A small image classifier, trained from scratch.
Model: 2.91M parameters, norm batchnorm, activation prelu, depths [4, 9, 4], widths [80, 112, 176].
Training: soap at rate 0.0044, 6200 steps, held-out accuracy 89%.
Data: trained on microscope photos of single blood and bone marrow cells, 194171 training examples, 16.3 epochs.
Rows from block 14 of a small image classifier, named by matrix and row number. Rows with one number belong to one channel. Each number is 128 + 32 x the weight over its row's rms, rounded and kept within 0 to 255. All counts start at 0. Numbers have three digits each. After the name is the row's rms in percent of the matrix's.
After each channel's rows are labels from the 100 images, of 14848, where the channel reaches its highest value: "responds to" is what is common among them. Only what is clearly more common there than usual is listed. The data: microscope photos of single blood and bone marrow cells. In brackets: how many of the 100.
# convs1: 3x3 conv (model.blocks.14.convs.1.weight, 176x176x3x3, each kernel summed), inputs 0-87
# convs2: expand pointwise conv (model.blocks.14.convs.2.weight, 176x176x1x1, transposed), outputs 0-87

convs1.113 113:142119157137110164061101126093132093111104135113107174140107148193103161133187096140046138183155148132124092147153112144120090133121081059128111173124124169107178095192080218112097128085155118132143144126105195160118166136142103111102123097149148139086103109097167
convs2.113 099:084137083122092116121127039110056128148184101131115110125149126140090143059106057125102126124119143065098118154130100067128122062141085163166114079073152143084138128151121127098129106105106104127098111072094120096144105138072113086121137108067124093125109095068101
responds to: cell type: plasma cell (86)

convs1.69 100:124157154138193167126113071085149100080098125138149125123145136106137144126083110145117119130149213107110099107099147160162107193076157079074106124128097076064115122108104081187147104143126119127082111154158143105163125081096105108121110110093097205099144155155125
convs2.69 113:186119138112137144088081135139150095072092071143102153141113120137230095174213152064141169118105094158143150127084075154165168138071124133118117114099060147093122149194064105113136121139096090148102169110143104134147103085062196131115087165186102121099136164149138
responds to: cell type: blast (93)

convs1.67 090:126078118138124106102135173115098147155163147160077066190158126155116185106070183103084124119110112105075162091102128137132151082148152122041058127073150120120129084117136159144169144142087146123165126160092147123134125076141112101133091083106127158140114113175123
convs2.67 098:085131176142139145167141164237176165162106160140113159140142089088090106127093150069131059139174147146080170080104191166135100114118134209129152129139125142130154098129133092205108113135154111122128086116088138123085125175108149140141136100077098165117139138118152
responds to: smear: peripheral blood (90); cell type: platelet (51)

convs1.85 092:140117131093143138155130095099132118105158125117160119121076137153158137200090084182142055106153131155111141087087102191153132134121134146119134147137178094123051178124159079136119158140164096160136061139144123102170176106207103144065124098161085136080127144144182
convs2.85 092:158086112134115148116127120132156120113136173097129155158086128017214129156140133109101159158184205120142183110111115178181127107216100100137133198114142151112104084112140107179142119108162097126150148187106170088124099128089065157135140161107136112108124144158162
responds to: smear: peripheral blood (72); cell type: lymphocyte (65); cell type: myelocyte (30)

convs1.133 076:124090093116126185113100168102148126111094203117131107070092158135176130164100122143120117139112169173132145130079192197090102052110171094174121091103109127130109061115198138074134096128108138135136106107085095088126096111037162139047122124075116122108145146128153
convs2.133 094:129158099113109120138141145108134139112118142106150142163170131120188087138083165134149050106157107109136138108132145104149140095180088088104108105097181162093104135098094112102191182119118103099189144131196170053133106167107091126123128113206111160107131155113143
responds to: cell type: metamyelocyte (77); smear: peripheral blood (62)

convs1.125 116:109125106082191184142142112103136145088139139127083112126090151183122156184128067138180117115151160097132115151059143150197130178118161127103143066109052117097167139089117102163167146136155088102091111139138147081173145108101113077136095082142158080141170111123091
convs2.125 090:148134111087161149134107126173203119136091130152129138183125113127132078088163085098097104166109105064107131107159149118103099177148110050096098078130086172096129159129124078158069145126145053091136072158150119099127076111075135115146120166158130093119070068107170
responds to: cell type: blast (49); cell type: monocyte (40); smear: peripheral blood (37)

convs1.160 095:128159107127117167144139153127111122088119155123113090109181110073100128075104075115070153155135115107134170177093120094154103085037128189092090102136190088114102177171131094167120142095090155177132108120113148161153135107097156143163102114137168096150128097137188
convs2.160 094:162160101106076118149138130093111096124159150092094129094114066141140139163095134085104090123189217137118124095132086132122148099116124116123101119156117094091130099099117067071059183126167080165199084121174117104084089099108107125108128122155143140142153066129071
responds to: cell type: myelocyte (78); smear: peripheral blood (40)

convs1.90 091:129119167190113060129142102071136092094137139133161129100103154158082095140118153121097135104137112150063134124099126102166087124127112094092104163201140094167132120085151088155124103115158116157116172136183128095124094075121110175095109142212117102070085143097101
convs2.90 100:123142169150151160125158079113144207146151108155136124124118076109126139111108102167115162088101118069091143147207125180180101167089141122127128188146086124148103151156101152122139171128157136145131109111115099124237140157074141113189101156019097142110155170105119
responds to: cell type: eosinophil (54); smear: peripheral blood (46); cell type: myeloblast (37)

convs1.111 113:110119121150121150112177080138108130128140104126118143128223109120167097086136083096145095207121102158097235108194111107120124083161136125110119074126153141167096088154103039111122089105133094127118126169170123137145110133151158165170106130215078138144138150092179
convs2.111 111:113135113108147102126138183106134085141122129129172124160150081112077146132201184099151078122141081103127162072150125071103086108152108004125109152123159118172057093124142131152108092143151107105138134140120155240151105086105109089139098125085119168122187144107114
responds to: cell type: proerythroblast (81)

convs1.150 105:132125146086081093110126176121110191103086137163187123130072133146091109130114106091138150083108180092127127148105155080157148129132071102059104229164108127128102126144208112171134125114114133166153118149101198109122115156142112109099122100115127092106139129094157
convs2.150 094:169154045086144137156153060117120089142222109128120119129129084110119091088135126093094131140109136097100126108148081097116100165153168033127095132135120094167127143099168070113177085142170129152118100168141125089201118140100057097124116165108154153102129124119107
responds to: cell type: artefact (76)

convs1.6 103:109150103153142173143100139098169109070129084094134115065207156102145039143091112091098135086154132090131145129153075131149125107101104140119187109136143118125148170110130158121072167146192158090141171152111091135132129110116132080181151171138108075197118119153137
convs2.6 096:158091112105154082100082138152126087121144141123126107040086141145140148107158239109144078134119127092131161140095156142120164127139204164141122122170128141095107123138106110093104148125158082131114085113147138165166119089060091119152133140130111147157114174125086
responds to: cell type: segmented neutrophil (98)

convs1.79 075:183138151134096087108158120135138165153105083179173141115159106119120140166108155139100087159053126176133192116143140113118126137130150121156146169175124156104132079087101069106081074127104124164188110157132172079124094081161113114124149103105108126110117130141130
convs2.79 089:115127159140141132149113140148119108087117139159151087074144125152093096110102176064182085145096153155224158134082044148094119090069152117156116140124097154112114141125078131084097121107122035125108139152181174113090140162103082088125122097128149145119146143178106
responds to: cell type: erythroblast (99)

convs1.53 108:046145147119118129203077125118104146105125076125109162144108110134179163132152255174127113079124108166122060118163127107147111108149083103191089168134149141099140103120128134130144174114108129125097144133093116160092157115080170111121071206126098152164121104122124
convs2.53 096:134143123085105129117153113099094112153112125116130110100077091102129121153085092145203125114068142180138114165107139171124137099161207110167086193170150105112140178117128141099162129131130132114112122123162215115100130131111082147150055137141111140125087158128165
responds to: smear: peripheral blood (93); cell type: myeloblast (88)

convs1.91 116:157087101140134190186109136091125123079107174129123098141119144168175093108182096165119140135082168176116166078094156199095094095136083110117159125133129131156136113132105113094115160127137079158100083112143116134163145233096124103091079142138168147114126161109072
convs2.91 114:160197148106092102095131081123113059158095136117186147109097134124192097056145142152156118111146138096169164119084098163222143126157167125171130132152100144157128200118093128138152135141112081107140116160134146165107193126106153116178135171115105131114124132156141
responds to: cell type: lymphocyte (98); smear: peripheral blood (59)

convs1.47 105:152110175075137099121154089108103155087088108105103086140141134122135118167096077111139153069117148075156110118110144079147143110143072129088103160124146097176164153110199140082138081124097165143160144167215122107131063118172113123105121175158182115115085191155113
convs2.47 109:112190051113102127050181062117165133203159065124150152160166164103119101157149134142146092196103159095093129171093087107091201091084131109127115127151074142121128131078151139134173062105121160129094127110140119106190145101122120113114136132143052167129123133184107
responds to: cell type: artefact (92)

convs1.20 102:062119184103164145114114130098092122064155144200157121144126185125114104183135123104212195123098102120078154081117183140143093097112105147067087110107100117062131097093076130165099117131172116096108108162164120097147099139072124085130087096174142083171136112137144
convs2.20 098:151136027148126172158124112137076096123081128147100177131063066112161158132150130172071153199193078150128199117143160120126094148113147181122160104148136183109171105147123169171102122153122044118157102105141174148069144148085151164170126139105128075121133133095138
responds to: cell type: promyelocyte (95)

convs1.144 104:101149157200086135116097129117077150054096150138170105093130165161127083114148136142100175177104175140124153086122194162131075103144086181087115169141140088085109102144124175216059087120140137097086156082096150138105170117118116187119086154116133111130164099109130
convs2.144 096:174113043172151175132090114101129132161126090155169199127125137101110179120163108171137116186142120085072152131071168162117134186149141182145136181119112156127126124102070065140129154124207142124139125139140149135101111169071103114176093140119135144140114176090137
responds to: cell type: promyelocyte (92)

convs1.94 096:125090136146117134146103113128104194124079089125097072136104103176157065112143167088129123112074116100095165079067152080109125113137081145158175120122139135149138136073141170136082090115123107078113173020111176076101097115049115108146110131143132150124102143149109
convs2.94 093:157120133071132113184096137119145067104147101100110116140180148085099131137174076142132128135175162106106148098106106043129137125073105146091099107151143110127169158093159106121143089046125143123120121151055100173102155155117125150127075136090079110129140086143147
responds to: cell type: band neutrophil (91); smear: peripheral blood (42)

convs1.132 096:137136094160076121120120184141139121093173138171122116116126159119138038155064056041115188133186128131095108098082160126117133140145169141114110151146098115089135128108088125085094141087172182138190154148173122136152147153156104122175127193139100073178143059174116
convs2.132 097:156162089124130095143118097118157127117067143098192105094141107146157128143155110127094139135152149041173097089125129092113149136092145104128167103160152191118131141137085096115174160107137140173126155147211102149144149151121128139109091159151202130150118142132151
responds to: cell type: band neutrophil (70); smear: peripheral blood (60)

convs1.27 106:132114148115157148130145174195099122087110134136123099074113152087059133096084088153099118116100070096075151085095121112125108149116161131141110136091083070121088058103107146162088099084134098194161204115134196230158145089191130126135128156118134148117124165154091
convs2.27 114:144116159193097111130093087047172107122136087110153133118091087118125110134109127132151159099086095127152180115112118157120165178146085151075131082115124156112167127086115065107162113123122114103058132194150125129126125156145127140137219069212086153125120165111109
responds to: cell type: plasma cell (100)

convs1.157 096:137202111160106149095130116092119139107092165159109122102134125134140159163146136092138105065133126139040096125139120114125094207128102112053134167085097110099114099136092094139157023090079184092077132113176109111119123124112081124085126121108198186126147091119164
convs2.157 107:117097097090064111145157140171102099155109099119102163150178131102181096093152179158131116075111123052125114157151114129140214128097119136188098160113155121144131132138063147111119096119152119146129095116113160108174134109163222143101130149102116094130149189159167
responds to: cell type: blast (57)

convs1.87 110:119204163128123170190143152124182084208158103121168059158157141107092130129170150077147069122147121128132067110113149147142107106139104124173110138094146175117143165073106085071101076098119165142192100113129139134141139076088175111122154135152121064122097125174136
convs2.87 107:180063195123105134203134127156112110152141160140116088157151217132132084190080189133156142086126139108165090084087126162149148124135144188131134158150179082127145127145151182133128115138132135131137150135139144098091136146111205122141096149138104094119150115143150
responds to: cell type: monocyte (37)

convs1.118 108:125144106124129172118106165097041121115147152113129095163188110101203124081088118202117065129142132154144189074119105091082153112146131128150045123135143142086127074120150159150108060092106140119107124200136136053109092106112139152147077128077105134107130108138105
convs2.118 095:157112093076113150118143195078092133127117191093100082122083092093146153109156085081107102121198152176092080078143121114108077153122126162161108091136110164200165097122108131124135120139124135114119158072149103106066123132115111147123166140107109133116137109166100
responds to: cell type: proerythroblast (64)

convs1.104 096:118117085090134084120176116136123148123116144144092074112125170087094074138119182102121156034079081145152130123076086214119140093154152126165105183106155107098140136106049108143129070088148084131114186122135111150117142098117166146112161122140100108141109108124122
convs2.104 100:074118103052141105093155143191151126123122144131095139160166117207139108170138130146123115113172165055161072133091184161121113138051130090114121087131135173119121118120123149138135110104163183118102084130196149108128068081101125138118134139155142216086058059131109
responds to: cell type: erythroblast (58); cell type: plasma cell (38)

convs1.12 098:136140117111123195116153152153118098175158129121153130168112122123147136136102105117097146122100115159093104131055134169091112091089148213047066099077164128119102118116102095184150066111111198133076101187108110136160094139134126104115091138092161145172116121054142
convs2.12 108:165110120132157075133155160146152120091123077144076171144172194085114091071091094182203099162194139153120114108137105140117116112125089102070182114135104097104147103124063175189139154086119197116091129115131139103141128144164097207096115143093195127123123107127098
responds to: cell type: myelocyte (58)

convs1.77 102:168054110136196106156087095144109152151138113113121124110149169086157117145078130180136089141109112109067105076136107175153156112159104105121121109143134107131112123092068126104133168097135144162151155152085114125177101152215160112106129188182156120131130147192114
convs2.77 104:104126125096172143110153167205139154136120119142159158162124067173123169110106118132169120179111081132146142137088156072172098139130174169116103130159131220109108145127086088149118161154146094127158106101091171122078160127140033141169119133085129138123115101128139
responds to: cell type: lymphocyte (71)

convs1.161 087:158109085136106131143108135132095131121128107178105094147088142112109100111115138112123129153090082181097135134166158130082150094195174206115077101140121097137146106140125108093165138100086088213134156153165138128168143112131155105119110193130178084127159061177103
convs2.161 092:147143063114135199115136138129087112079063133131060145084134105076120086107139117160096159112106126137166074194073138118131115106098091106130177113120119118111160141174200184131175090180181131110201121161089111117164111091150120178174121093246135111105134227128149
responds to: cell type: basophil (88); smear: peripheral blood (87)

convs1.43 107:144143123134125134161106132178100114150149115182088080100081151084133084150117105142111151076172161137082103103108086082113110132116155104117160117213120132115133033080119101116106084088129113123172134071147115102110123142169136148076097141180182125190115212099129
convs2.43 102:171104168184113159126105149154111081158053157109055182129108072161134140158128137150076148083141118193181076109148034095132097155128099097161106120126129140114140128130077169113095119121099150157164076102157082216163142127102097109133156163141114200141110111102142
responds to: cell type: erythroblast (99)

convs1.145 099:173116151143137176088116115147137122127124134124113111119172124117147072174074087141089150131124204104127162120083127153172099165134109083083094128086145069113118114103135127195148062129174158130122093142130115134145134062151160154103110103069108116116135114132115
convs2.145 096:118105105114108153133110132138088118123129106100105175178101156129234195137123156113123130115109084153097120127085092173162105161079123179114120119143083180117118132172161091096161126118143156146086150198133155162104132070159204125140131138140095115115150161187153
responds to: cell type: blast (96)

convs1.57 102:117191121161134179120120154187082093168115118113184120213140149097136160119074131085047159136082157115100120184074094194122133157128149156152084169114171169075138108144105098146184051086104108154145148134122119108149082109114166159087093135095099135134114081117112
convs2.57 095:146097134183062149159096125145100133075188129187093104137057136118108161173136123190125113124157145113117148069134067145109121151093168191140148119148183104119134120167143121174129108123133127084176202135141130131124165210075106138132187143120096113110071152111120
responds to: cell type: myelocyte (53); cell type: promyelocyte (46)

convs1.24 113:111160154143113124145084155076063109135165108116105146093116136127158144135087167134134160123107156120161132125151129104155063100106102115123073179145162147071142150161127142095090105184189177114082103168136141073092161144136140109139086122128150129109135107089103
convs2.24 104:118110114129081101119116139098085130165183127140131141059134102106128103093132053138086105116079120120114057106096108118158152150085088081132110104121165172147107076155182165108100098071093099133117141056188104077060116098148070090167137146142128141126138122153083
responds to: cell type: monocyte (95); smear: peripheral blood (37)

convs1.139 078:123098131178175174166094148136134114135116108145120112087124121151141120125181150128108122079149084121111097119107126101143061108178136113127147153085139138151093119171136144141193146098141118188136064166177085103108103103171128065178120086170160134060120144143091
convs2.139 103:132135120093131093105177148076155103158102151121121157091138088123137108156115152112099158094110161169117153149138179144104123123100082130140145139144090129137164083111182161081235138201082096101133102148236139127096132114190108130158174104106141135112079187088179
responds to: cell type: metamyelocyte (86); smear: peripheral blood (37)

convs1.5 074:094130132160079152109109116159091080173145064136144124098104147105096154193123126114080098141116102130099168144129103199131104129133116163120149139133154135068090100057096134143158111127082127131080117152116092135136101137163145118078060173148180137178122102129133
convs2.5 096:102103123142155143121130156113129098123167102131139167115143171088114132185123079126143100164192148136168067104114120075081136121187141160103136155075123113118160134129121137128157138127112214124139134160228133144145136151130137170124088117184143120138140079133114
responds to: smear: peripheral blood (61); cell type: myelocyte (54)

convs1.48 120:167135127125119121143149146106137127121118119194109107137108151126079101102132108131102111128113098154104106151105109123098167094141177228127097079129159131117143090186097125117157121078123102126129114171186124115130162118120093099141144189136202089094196100137115
convs2.48 132:114124131055161119149101078107075143130165121127117158141120132094111104109149120119170153197129090155131096134092166123116087091109090149151148174135165148135100131117160208101092093144167068092156145182095103087116104110159135180181139093183107078127146120202133
responds to: cell type: basophil (96); smear: peripheral blood (78)

convs1.33 088:149165127115072106109093113110088130091108104185157078064104117126197099152141117139137114137076202062093111064136150117177026144179106121159155141164136102156105135089115161158159134114163097078243118112153148126169136115146096185125190088148093127118111128190149
convs2.33 096:160116131139074184106123091140136101139128143119104115156079079085145088089108109113119165140147127123134168138163162148120148118138110107148119110177117081160208153099155141133128160192141151184176172174122060133161117111138118138075173128089128151170117104092137
responds to: cell type: band neutrophil (71); smear: peripheral blood (62); cell type: metamyelocyte (26)

convs1.108 106:135129122124169164090073045179175124096102094110107127112190139098161104167057139159133061103119140134131173134211187118156108120155124116088116110073168137104094110092133089134165104092172150114108180097190145125188141126117110128128130143152119181069105146082136
convs2.108 107:159126129156129122091128173049105149123119160065074144190123087211130099161202181143137151150153112135120111189097126099146086125160139089088118151125066049133105073154066137134110153124098142111117139167134108179158140104114158149102103178131138102134107152116143
responds to: cell type: myeloblast (99); smear: peripheral blood (99)

convs1.106 088:192118157105135130153145135120050161094122107134180107144081091103130130192139119179152066155190101126159162122099136093115145131096107127092094085125135125142130116103036109147145063148173155101175144083113105105128085109130114087088103087132086138128095142136150
convs2.106 092:114109090139131188158173106156129093096099134152123137096157220108107147087144110179142150124154098131154164124159093140123094137152123110054117156210107122178185142159157126142171113174099129176127098118169162183152161167092167176155095173162181106161102210106121
responds to: smear: peripheral blood (92); cell type: band neutrophil (64)

convs1.51 098:162149145127178155186198149091164111131193160113116099072239111108166099219131093144117084074143119148118149112109118148067090139087093158126199123143128177112179209107075106127116126136144122108136161087140149123111080114162112114146169212113090066125138144132091
convs2.51 095:125112145155179123118102224124125097108161114139114083118070110157125158134112107120127133087150143108137114155047128131118137118108131162116155118126145142108115136112073133132133151119146149148122076089191106188125126178187099081135122107118109105125133110205116
responds to: cell type: segmented neutrophil (94)

convs1.149 080:128170148106137153128111161120158103157144112096118111180138094129087099118147088111136164122115158075124104151135126164148121058155141128120137103128102170132205133070127144113134083118058095134089107111091121122140097180078141124129133158166078157075122139105207
convs2.149 091:152148147108099085171130144134137080116097170121118096158095138127127102133191097139210138062167107093100164129072113146130151136146093188141149132102141150126201125158162113142206116121134099103111065106084054115131137134088132121071112106111130175089122106134100
responds to: cell type: metamyelocyte (62); cell type: band neutrophil (28)

convs1.138 108:141088100098175129147082117179155102055085108181123124182033161131124088148108127153132091110135139062133102187161173140157139158139112129098071116125152116102107109140105124110127101173144155084142118113100138145163164117114139140097187193099129198138131107131135
convs2.138 098:111143126158121125122130088134117209116093169117070133159104132167088208145130109118153107169127105123135137110134075157131098084146101083131076110136120094168150098167159119147129133107120121113119063197109120113157132110106119092153112167138144108112064088086133
responds to: cell type: myeloblast (100); smear: peripheral blood (100)

convs1.78 106:141089083155129162210083099123114153156183108118117118191133193159198177141127164198148147128110131170087099122138125082165109112134163122185139140156148114174181128119110158135103125065133134097233160195164098087141146132158158144104122132161109085106113100154104
convs2.78 119:153145094123173074192134179122093126122094126151103103156116104121142175100178091127159099144163139153149109252137158146097109149147176153238142136121120105134131120094154082139144083150186114125116096161149083071158088140177129139071114131128122145132172148131124
responds to: cell type: erythroblast (98); smear: peripheral blood (64)

convs1.175 125:128200135123170159106123098095094170104118079165180101122140140130109183111154109071145122173188151120160121177092100121146098175148142116123119150158106119113120048133199176131105143104133079138127127132136148092151075123133123107090178113106179153161134085128140
convs2.175 115:100120115120155110070082112121093130089098081142080157093077034146134120088137080071136102116124086059121151146145104115093118128132092101109090157167097152154211145121177121149116087109068139156120147142116150195098126121108139129138111119134186118191135120130070
responds to: cell type: artefact (28)

convs1.170 114:183137156111126137105199111169081091101133089122143107083137121133055143148051112109110127120114101137102151119102090077138155105131079141137151165117167088177169066095150132131135043137115101207091150085144084085143061118140211127128099095121137103143097194078139
convs2.170 095:116131100124128119082093117234238040148138163137152126148143132100140064146136077100116134112106108095123116078100170161136076178164126126099122119087137078146116177077142140099126138152119147108116114138111149107121099100091133127079124059096148140112122132164118
responds to: cell type: artefact (69)

convs1.169 092:143079127076071109184162162140125130060067092131101089129147123089134114126138155095167109079154035175135137094132102135101070135149074110055151152144125200194137110110117111122089169078149096152096099195136156090187100141142156133177132094146103096125136110079131
convs2.169 093:109179143157121123165099159130076118078104144111140100148147140159092158115089071084083120185143161097098157110122136091104157100132164088078122113166079107183046178152140140072068133110111076120089093105153113126096153129117158110199134139145135187111067162052128
responds to: cell type: eosinophil (97); smear: peripheral blood (69)

convs1.92 102:101117197128121109154111124090106141070067182125154143053159108074155163141145113173114088167132110163146107152129162101112111130078148064112089147107131089158116149133141166122148123079097090186137189121201222193157165098136129126133105154135170131113074148153132
convs2.92 099:181173130137128133181094077079098167151118097117063129127130097040128122156083110165116107091096146117148177120124144106117121135111141110129123148114159129104169181100162088150140126159123155108142101186102127115090105186139131125153170108188090168147112163125100
responds to: cell type: plasma cell (100)

convs1.114 105:142099132112133109132095216070141175115120141143135122134017116116094151127116143142141132095166154133175038123034082099138152156080137122120102133144137110142157155172108204141172101102109121159117055121115086100094156120181155063118127086079157103169105133168131
convs2.114 111:107128051173123157130166139125169181148106128086168054116150067138139122086213132124054128120165135170162111139119130129113126134128143067132085148147173093163110098124065166110149106133112105097118087102143142161106149135124090121168072090103079118113096099101131
responds to: cell type: proerythroblast (45)

convs1.116 130:077131126138097146114142141104128097116145120161125106139090133169124103067125179143111113149141140097131170068142114123095144120103104123100111144144125217183106201150136160148202166157153070080132133108162170106047146106100096139086141166131119121161126132164109
convs2.116 144:147135185130118138169141166153110160133090118133110097171090146084132113089136174125145065111111124101112111063147172112133171147107089152200203113071101124103101164116120084117159087167154104121106150193201165121087135121126096129142103124116159104108180117180131
responds to: cell type: platelet (100); smear: peripheral blood (100)

convs1.76 104:145167094186156157157131118105076138103160130117158087087097111117123080162133152106110042134112151126095089144132127137123095103140137191178114152166186161064167123204125115143176139089072147165109143099142096102204111097132212146126114090105122126143123129097144
convs2.76 105:173124073136111158120146124081146127089138125175157098154065096147118097129087131125140134112182194106136165102109142124133125065129158092117161104136118120099116168148168090101109187112121126099148057167138187084091126150126152170185135104188075156124108140112115
responds to: cell type: myelocyte (70); smear: peripheral blood (43); cell type: metamyelocyte (27)

convs1.141 099:094088134145090138087127112135118120169129210159111087101142153166131137081124106111102142136113141094110128067107088143189094114127132189137123107155167146091113121116110173134119108158129088154069120127119117146130149097134093118127176159146120151131128223096163
convs2.141 090:091145144122202156122093149144129144170150103160095149195135124147101150077098178167177157200140164111129134145141119154125087128127191111128124142144113180154243087123151171192155139119120169119157119132125095156086149143201102124157101151098173165119112151147182
responds to: cell type: myelocyte (35)

convs1.3 083:102157173158075195186059097132126106087113142130140120169151161114117148132092099131118108106074128133071129078107104178144150146147138116082100147100140092059136173112164117165133131147121112132122095111082125129142114157145125136090079087150090143127152115114176
convs2.3 087:127159096133125092166169134116111103139126103155122152190122148118116130141119142148116131131083112148125166153147112098125140141207135123120158129109166178115114106161120166131151179122189117111099200135149118076179126107115139106087101121170168080107134085090095
responds to: cell type: promyelocyte (91)

convs1.88 101:124130156110133094117132089245118100119100160064113160086147172127118101159129110122130166144122082116126138079101130135142130123177127174169131094118121154097091086142095144082123159174122135188153177141151110197153094143157157180098132085129146082099118083202096
convs2.88 088:128149127180114085114126132066141139110100134077091118162131073164177130152160171141113179125129150139150119138150139090151085113165149159118155055120138129157141164121081102077134137098135125143115141159101125161001107155141150125084121072101143151136135102099167
responds to: cell type: promyelocyte (60); smear: peripheral blood (59); cell type: myelocyte (37)

convs1.13 080:141165136097150173117145135149064058193085135060181120158090110097116142130129105127119150155174161113096129178124150104148113133142167082109144101081098157132114139150097122081165150103088125127140116141103101139108189086155156147107148085171163079098066122189162
convs2.13 102:101130171091137095124128127195072129093127165198102152085131166119149155131090122120128166152180131147126083162148154201156144165101098149138105115129102057156082119117096168136097093099124111103126092156087116109188104153058182123075193140121121195144143070111143
responds to: cell type: plasma cell (58)

convs1.143 099:142094103133123095132099143082143055133162079120111096105199149088171120119074135158153129082105159120099139086132133123131097102093136147107163111140122116171097167115078110107160099200183145154137134165107091120161146115163167162226168142113151136173139194183102
convs2.143 108:123100140100141098084104154118102118097100127104145147016069116147127085120119183120108134114094089125107131146072119173103143089161183145114101165179105074159167104104069106099102162194140074139114119122131141067113149118073150134117174065122097128193177152121099
responds to: cell type: segmented neutrophil (73); cell type: band neutrophil (26)

convs1.75 086:124177136130161135143129150155153112114143105125157090097111158144146078101060125100146135132129104124152130095135072151169053096053137152058146175124097179144108098119111061114129130146063100132065126131089163130152109128123094181087117150168135084129083124100135
convs2.75 097:028125185104120096108181173134122109112108099146098146097129177180089131144119138150139135143127133157182137149080168175129127087106149187149154119090148150097123086121186104148120151117137107113132070127187065148138104143109148152145088122168171190127150113148075
responds to: cell type: plasma cell (97)

convs1.163 092:172138114203143066100152093136139120120134044163169129134132162119142112122149121157091111108144094067118154067141098169106157155131206122115094084110091075109143111135111099117065201164113133134100135100068095156124168172138105149105156170159147136077156100114095
convs2.163 087:140085135067117146128109079158137123150175076061171123117157133143133177106196118138148183128117146113120106083118129135129141083199163094098175153128115153160089137185050131121148110070148145128096199164132099091142108107151133142121115115168172064093194086123137
responds to: cell type: basophil (53); smear: peripheral blood (49); cell type: eosinophil (39)

convs1.127 112:195232129134168194144083063088131137153151155119119144157194122126089128073136100099127127109095144163124136084104095144123117087080153162147113137096102070098123162069101150104094062146080171110111116131146151077168145139083128155150083114137133166108091089141106
convs2.127 102:138140122137166117156129114173117060111129093166085160126093164129129072124165178104052136104106121102145118135105064163135135090159099154124155128149149127081122127125153107144148090190144097111122166072080092202156150159067167122118139155126036058099102056113127
responds to: cell type: proerythroblast (26)

convs1.54 096:119123125113100082126142112111123170136088138130143157079077133056118113138097110100161082155160148130113104099161151128123155153103080121161142079071088169107137136115084193151174119107145118126171200110149085156141125175080108115128184130195137097139087095060110
convs2.54 099:131047138111081225099125103128124123107073136083101097140148100153105102108110125084152105135172139133081143133137143134148161096137106147080145159151121125090141119122194168120156164127108107136102084115049161124149144099164127145102123110081122116116103120131144
responds to: cell type: metamyelocyte (73); smear: peripheral blood (51)

convs1.38 110:159134162110102139116153124134176113090123137160127176073133093107143166206088063119113092097106173110131104134153099096095141085113118164115111153157131118134196146146163159138114170148135110107120079152164147147130147148127176120144102140110177068082110213137183
convs2.38 100:058167090135109112120061077134118148226161119137159139131126181083089146115115147150071139174112094128151108126063128086104176143159133117151082115159120139086129086112095113115163100185126133147147139121149134107122116136143103115129134125187121139093106135137129
responds to: cell type: artefact (93)

convs1.17 107:134128154090164162138153132113142108104130128110090119132123137172097099175102162041110092098097096077104122117102081128139115107113126149161078161115150104094086110122147134116143118035118091158123125033112162151085134097151114179128198118211134152108092106062143
convs2.17 114:088148101150098103102076036108116122117087175123099092073164150163157123134092106131070125093106081062115106102202121118116069105076101122115145135080176102099111161140105112102092124096115104149098114105171124154116127101087138108061130114084155091095099117111077
responds to: smear: peripheral blood (41); cell type: erythroblast (32)

convs1.153 100:139185083090106081062093098132182197140119117168124127146083116098177141102140106154186112113180152136104129184111147147101137100155112088111128139101156133172073102116137070181093082065141175088162089192161150109134088153200089110165127110107195115149130100085168
convs2.153 103:167172137057105128122126115123048146151158125102199172152142123090128114136137139095116172167089127097108144166158144146128127136095094127076115106130137191129176107082130145141152106090138158166116083079166091120196129105109120119082111143177097064165153124131135
responds to: cell type: segmented neutrophil (42)

convs1.103 094:071117137145096080158084142121179172113077130094095123064106103085103121158168155182102122106083088209121162159144129112154069126201168153107151132140122130110131132115111075100160157090123121147064134137130089162118130140147130098135135084115090121140127121113138
convs2.103 094:161102145096105071109168167147147150210138144105167114149144116106140186148177143134129107081170113120219127111099169110113141085119091181085124114104132129185092138114161143138131147130168112106136131129089139197073148202153094135153109154164097178109147097142129
responds to: cell type: proerythroblast (59)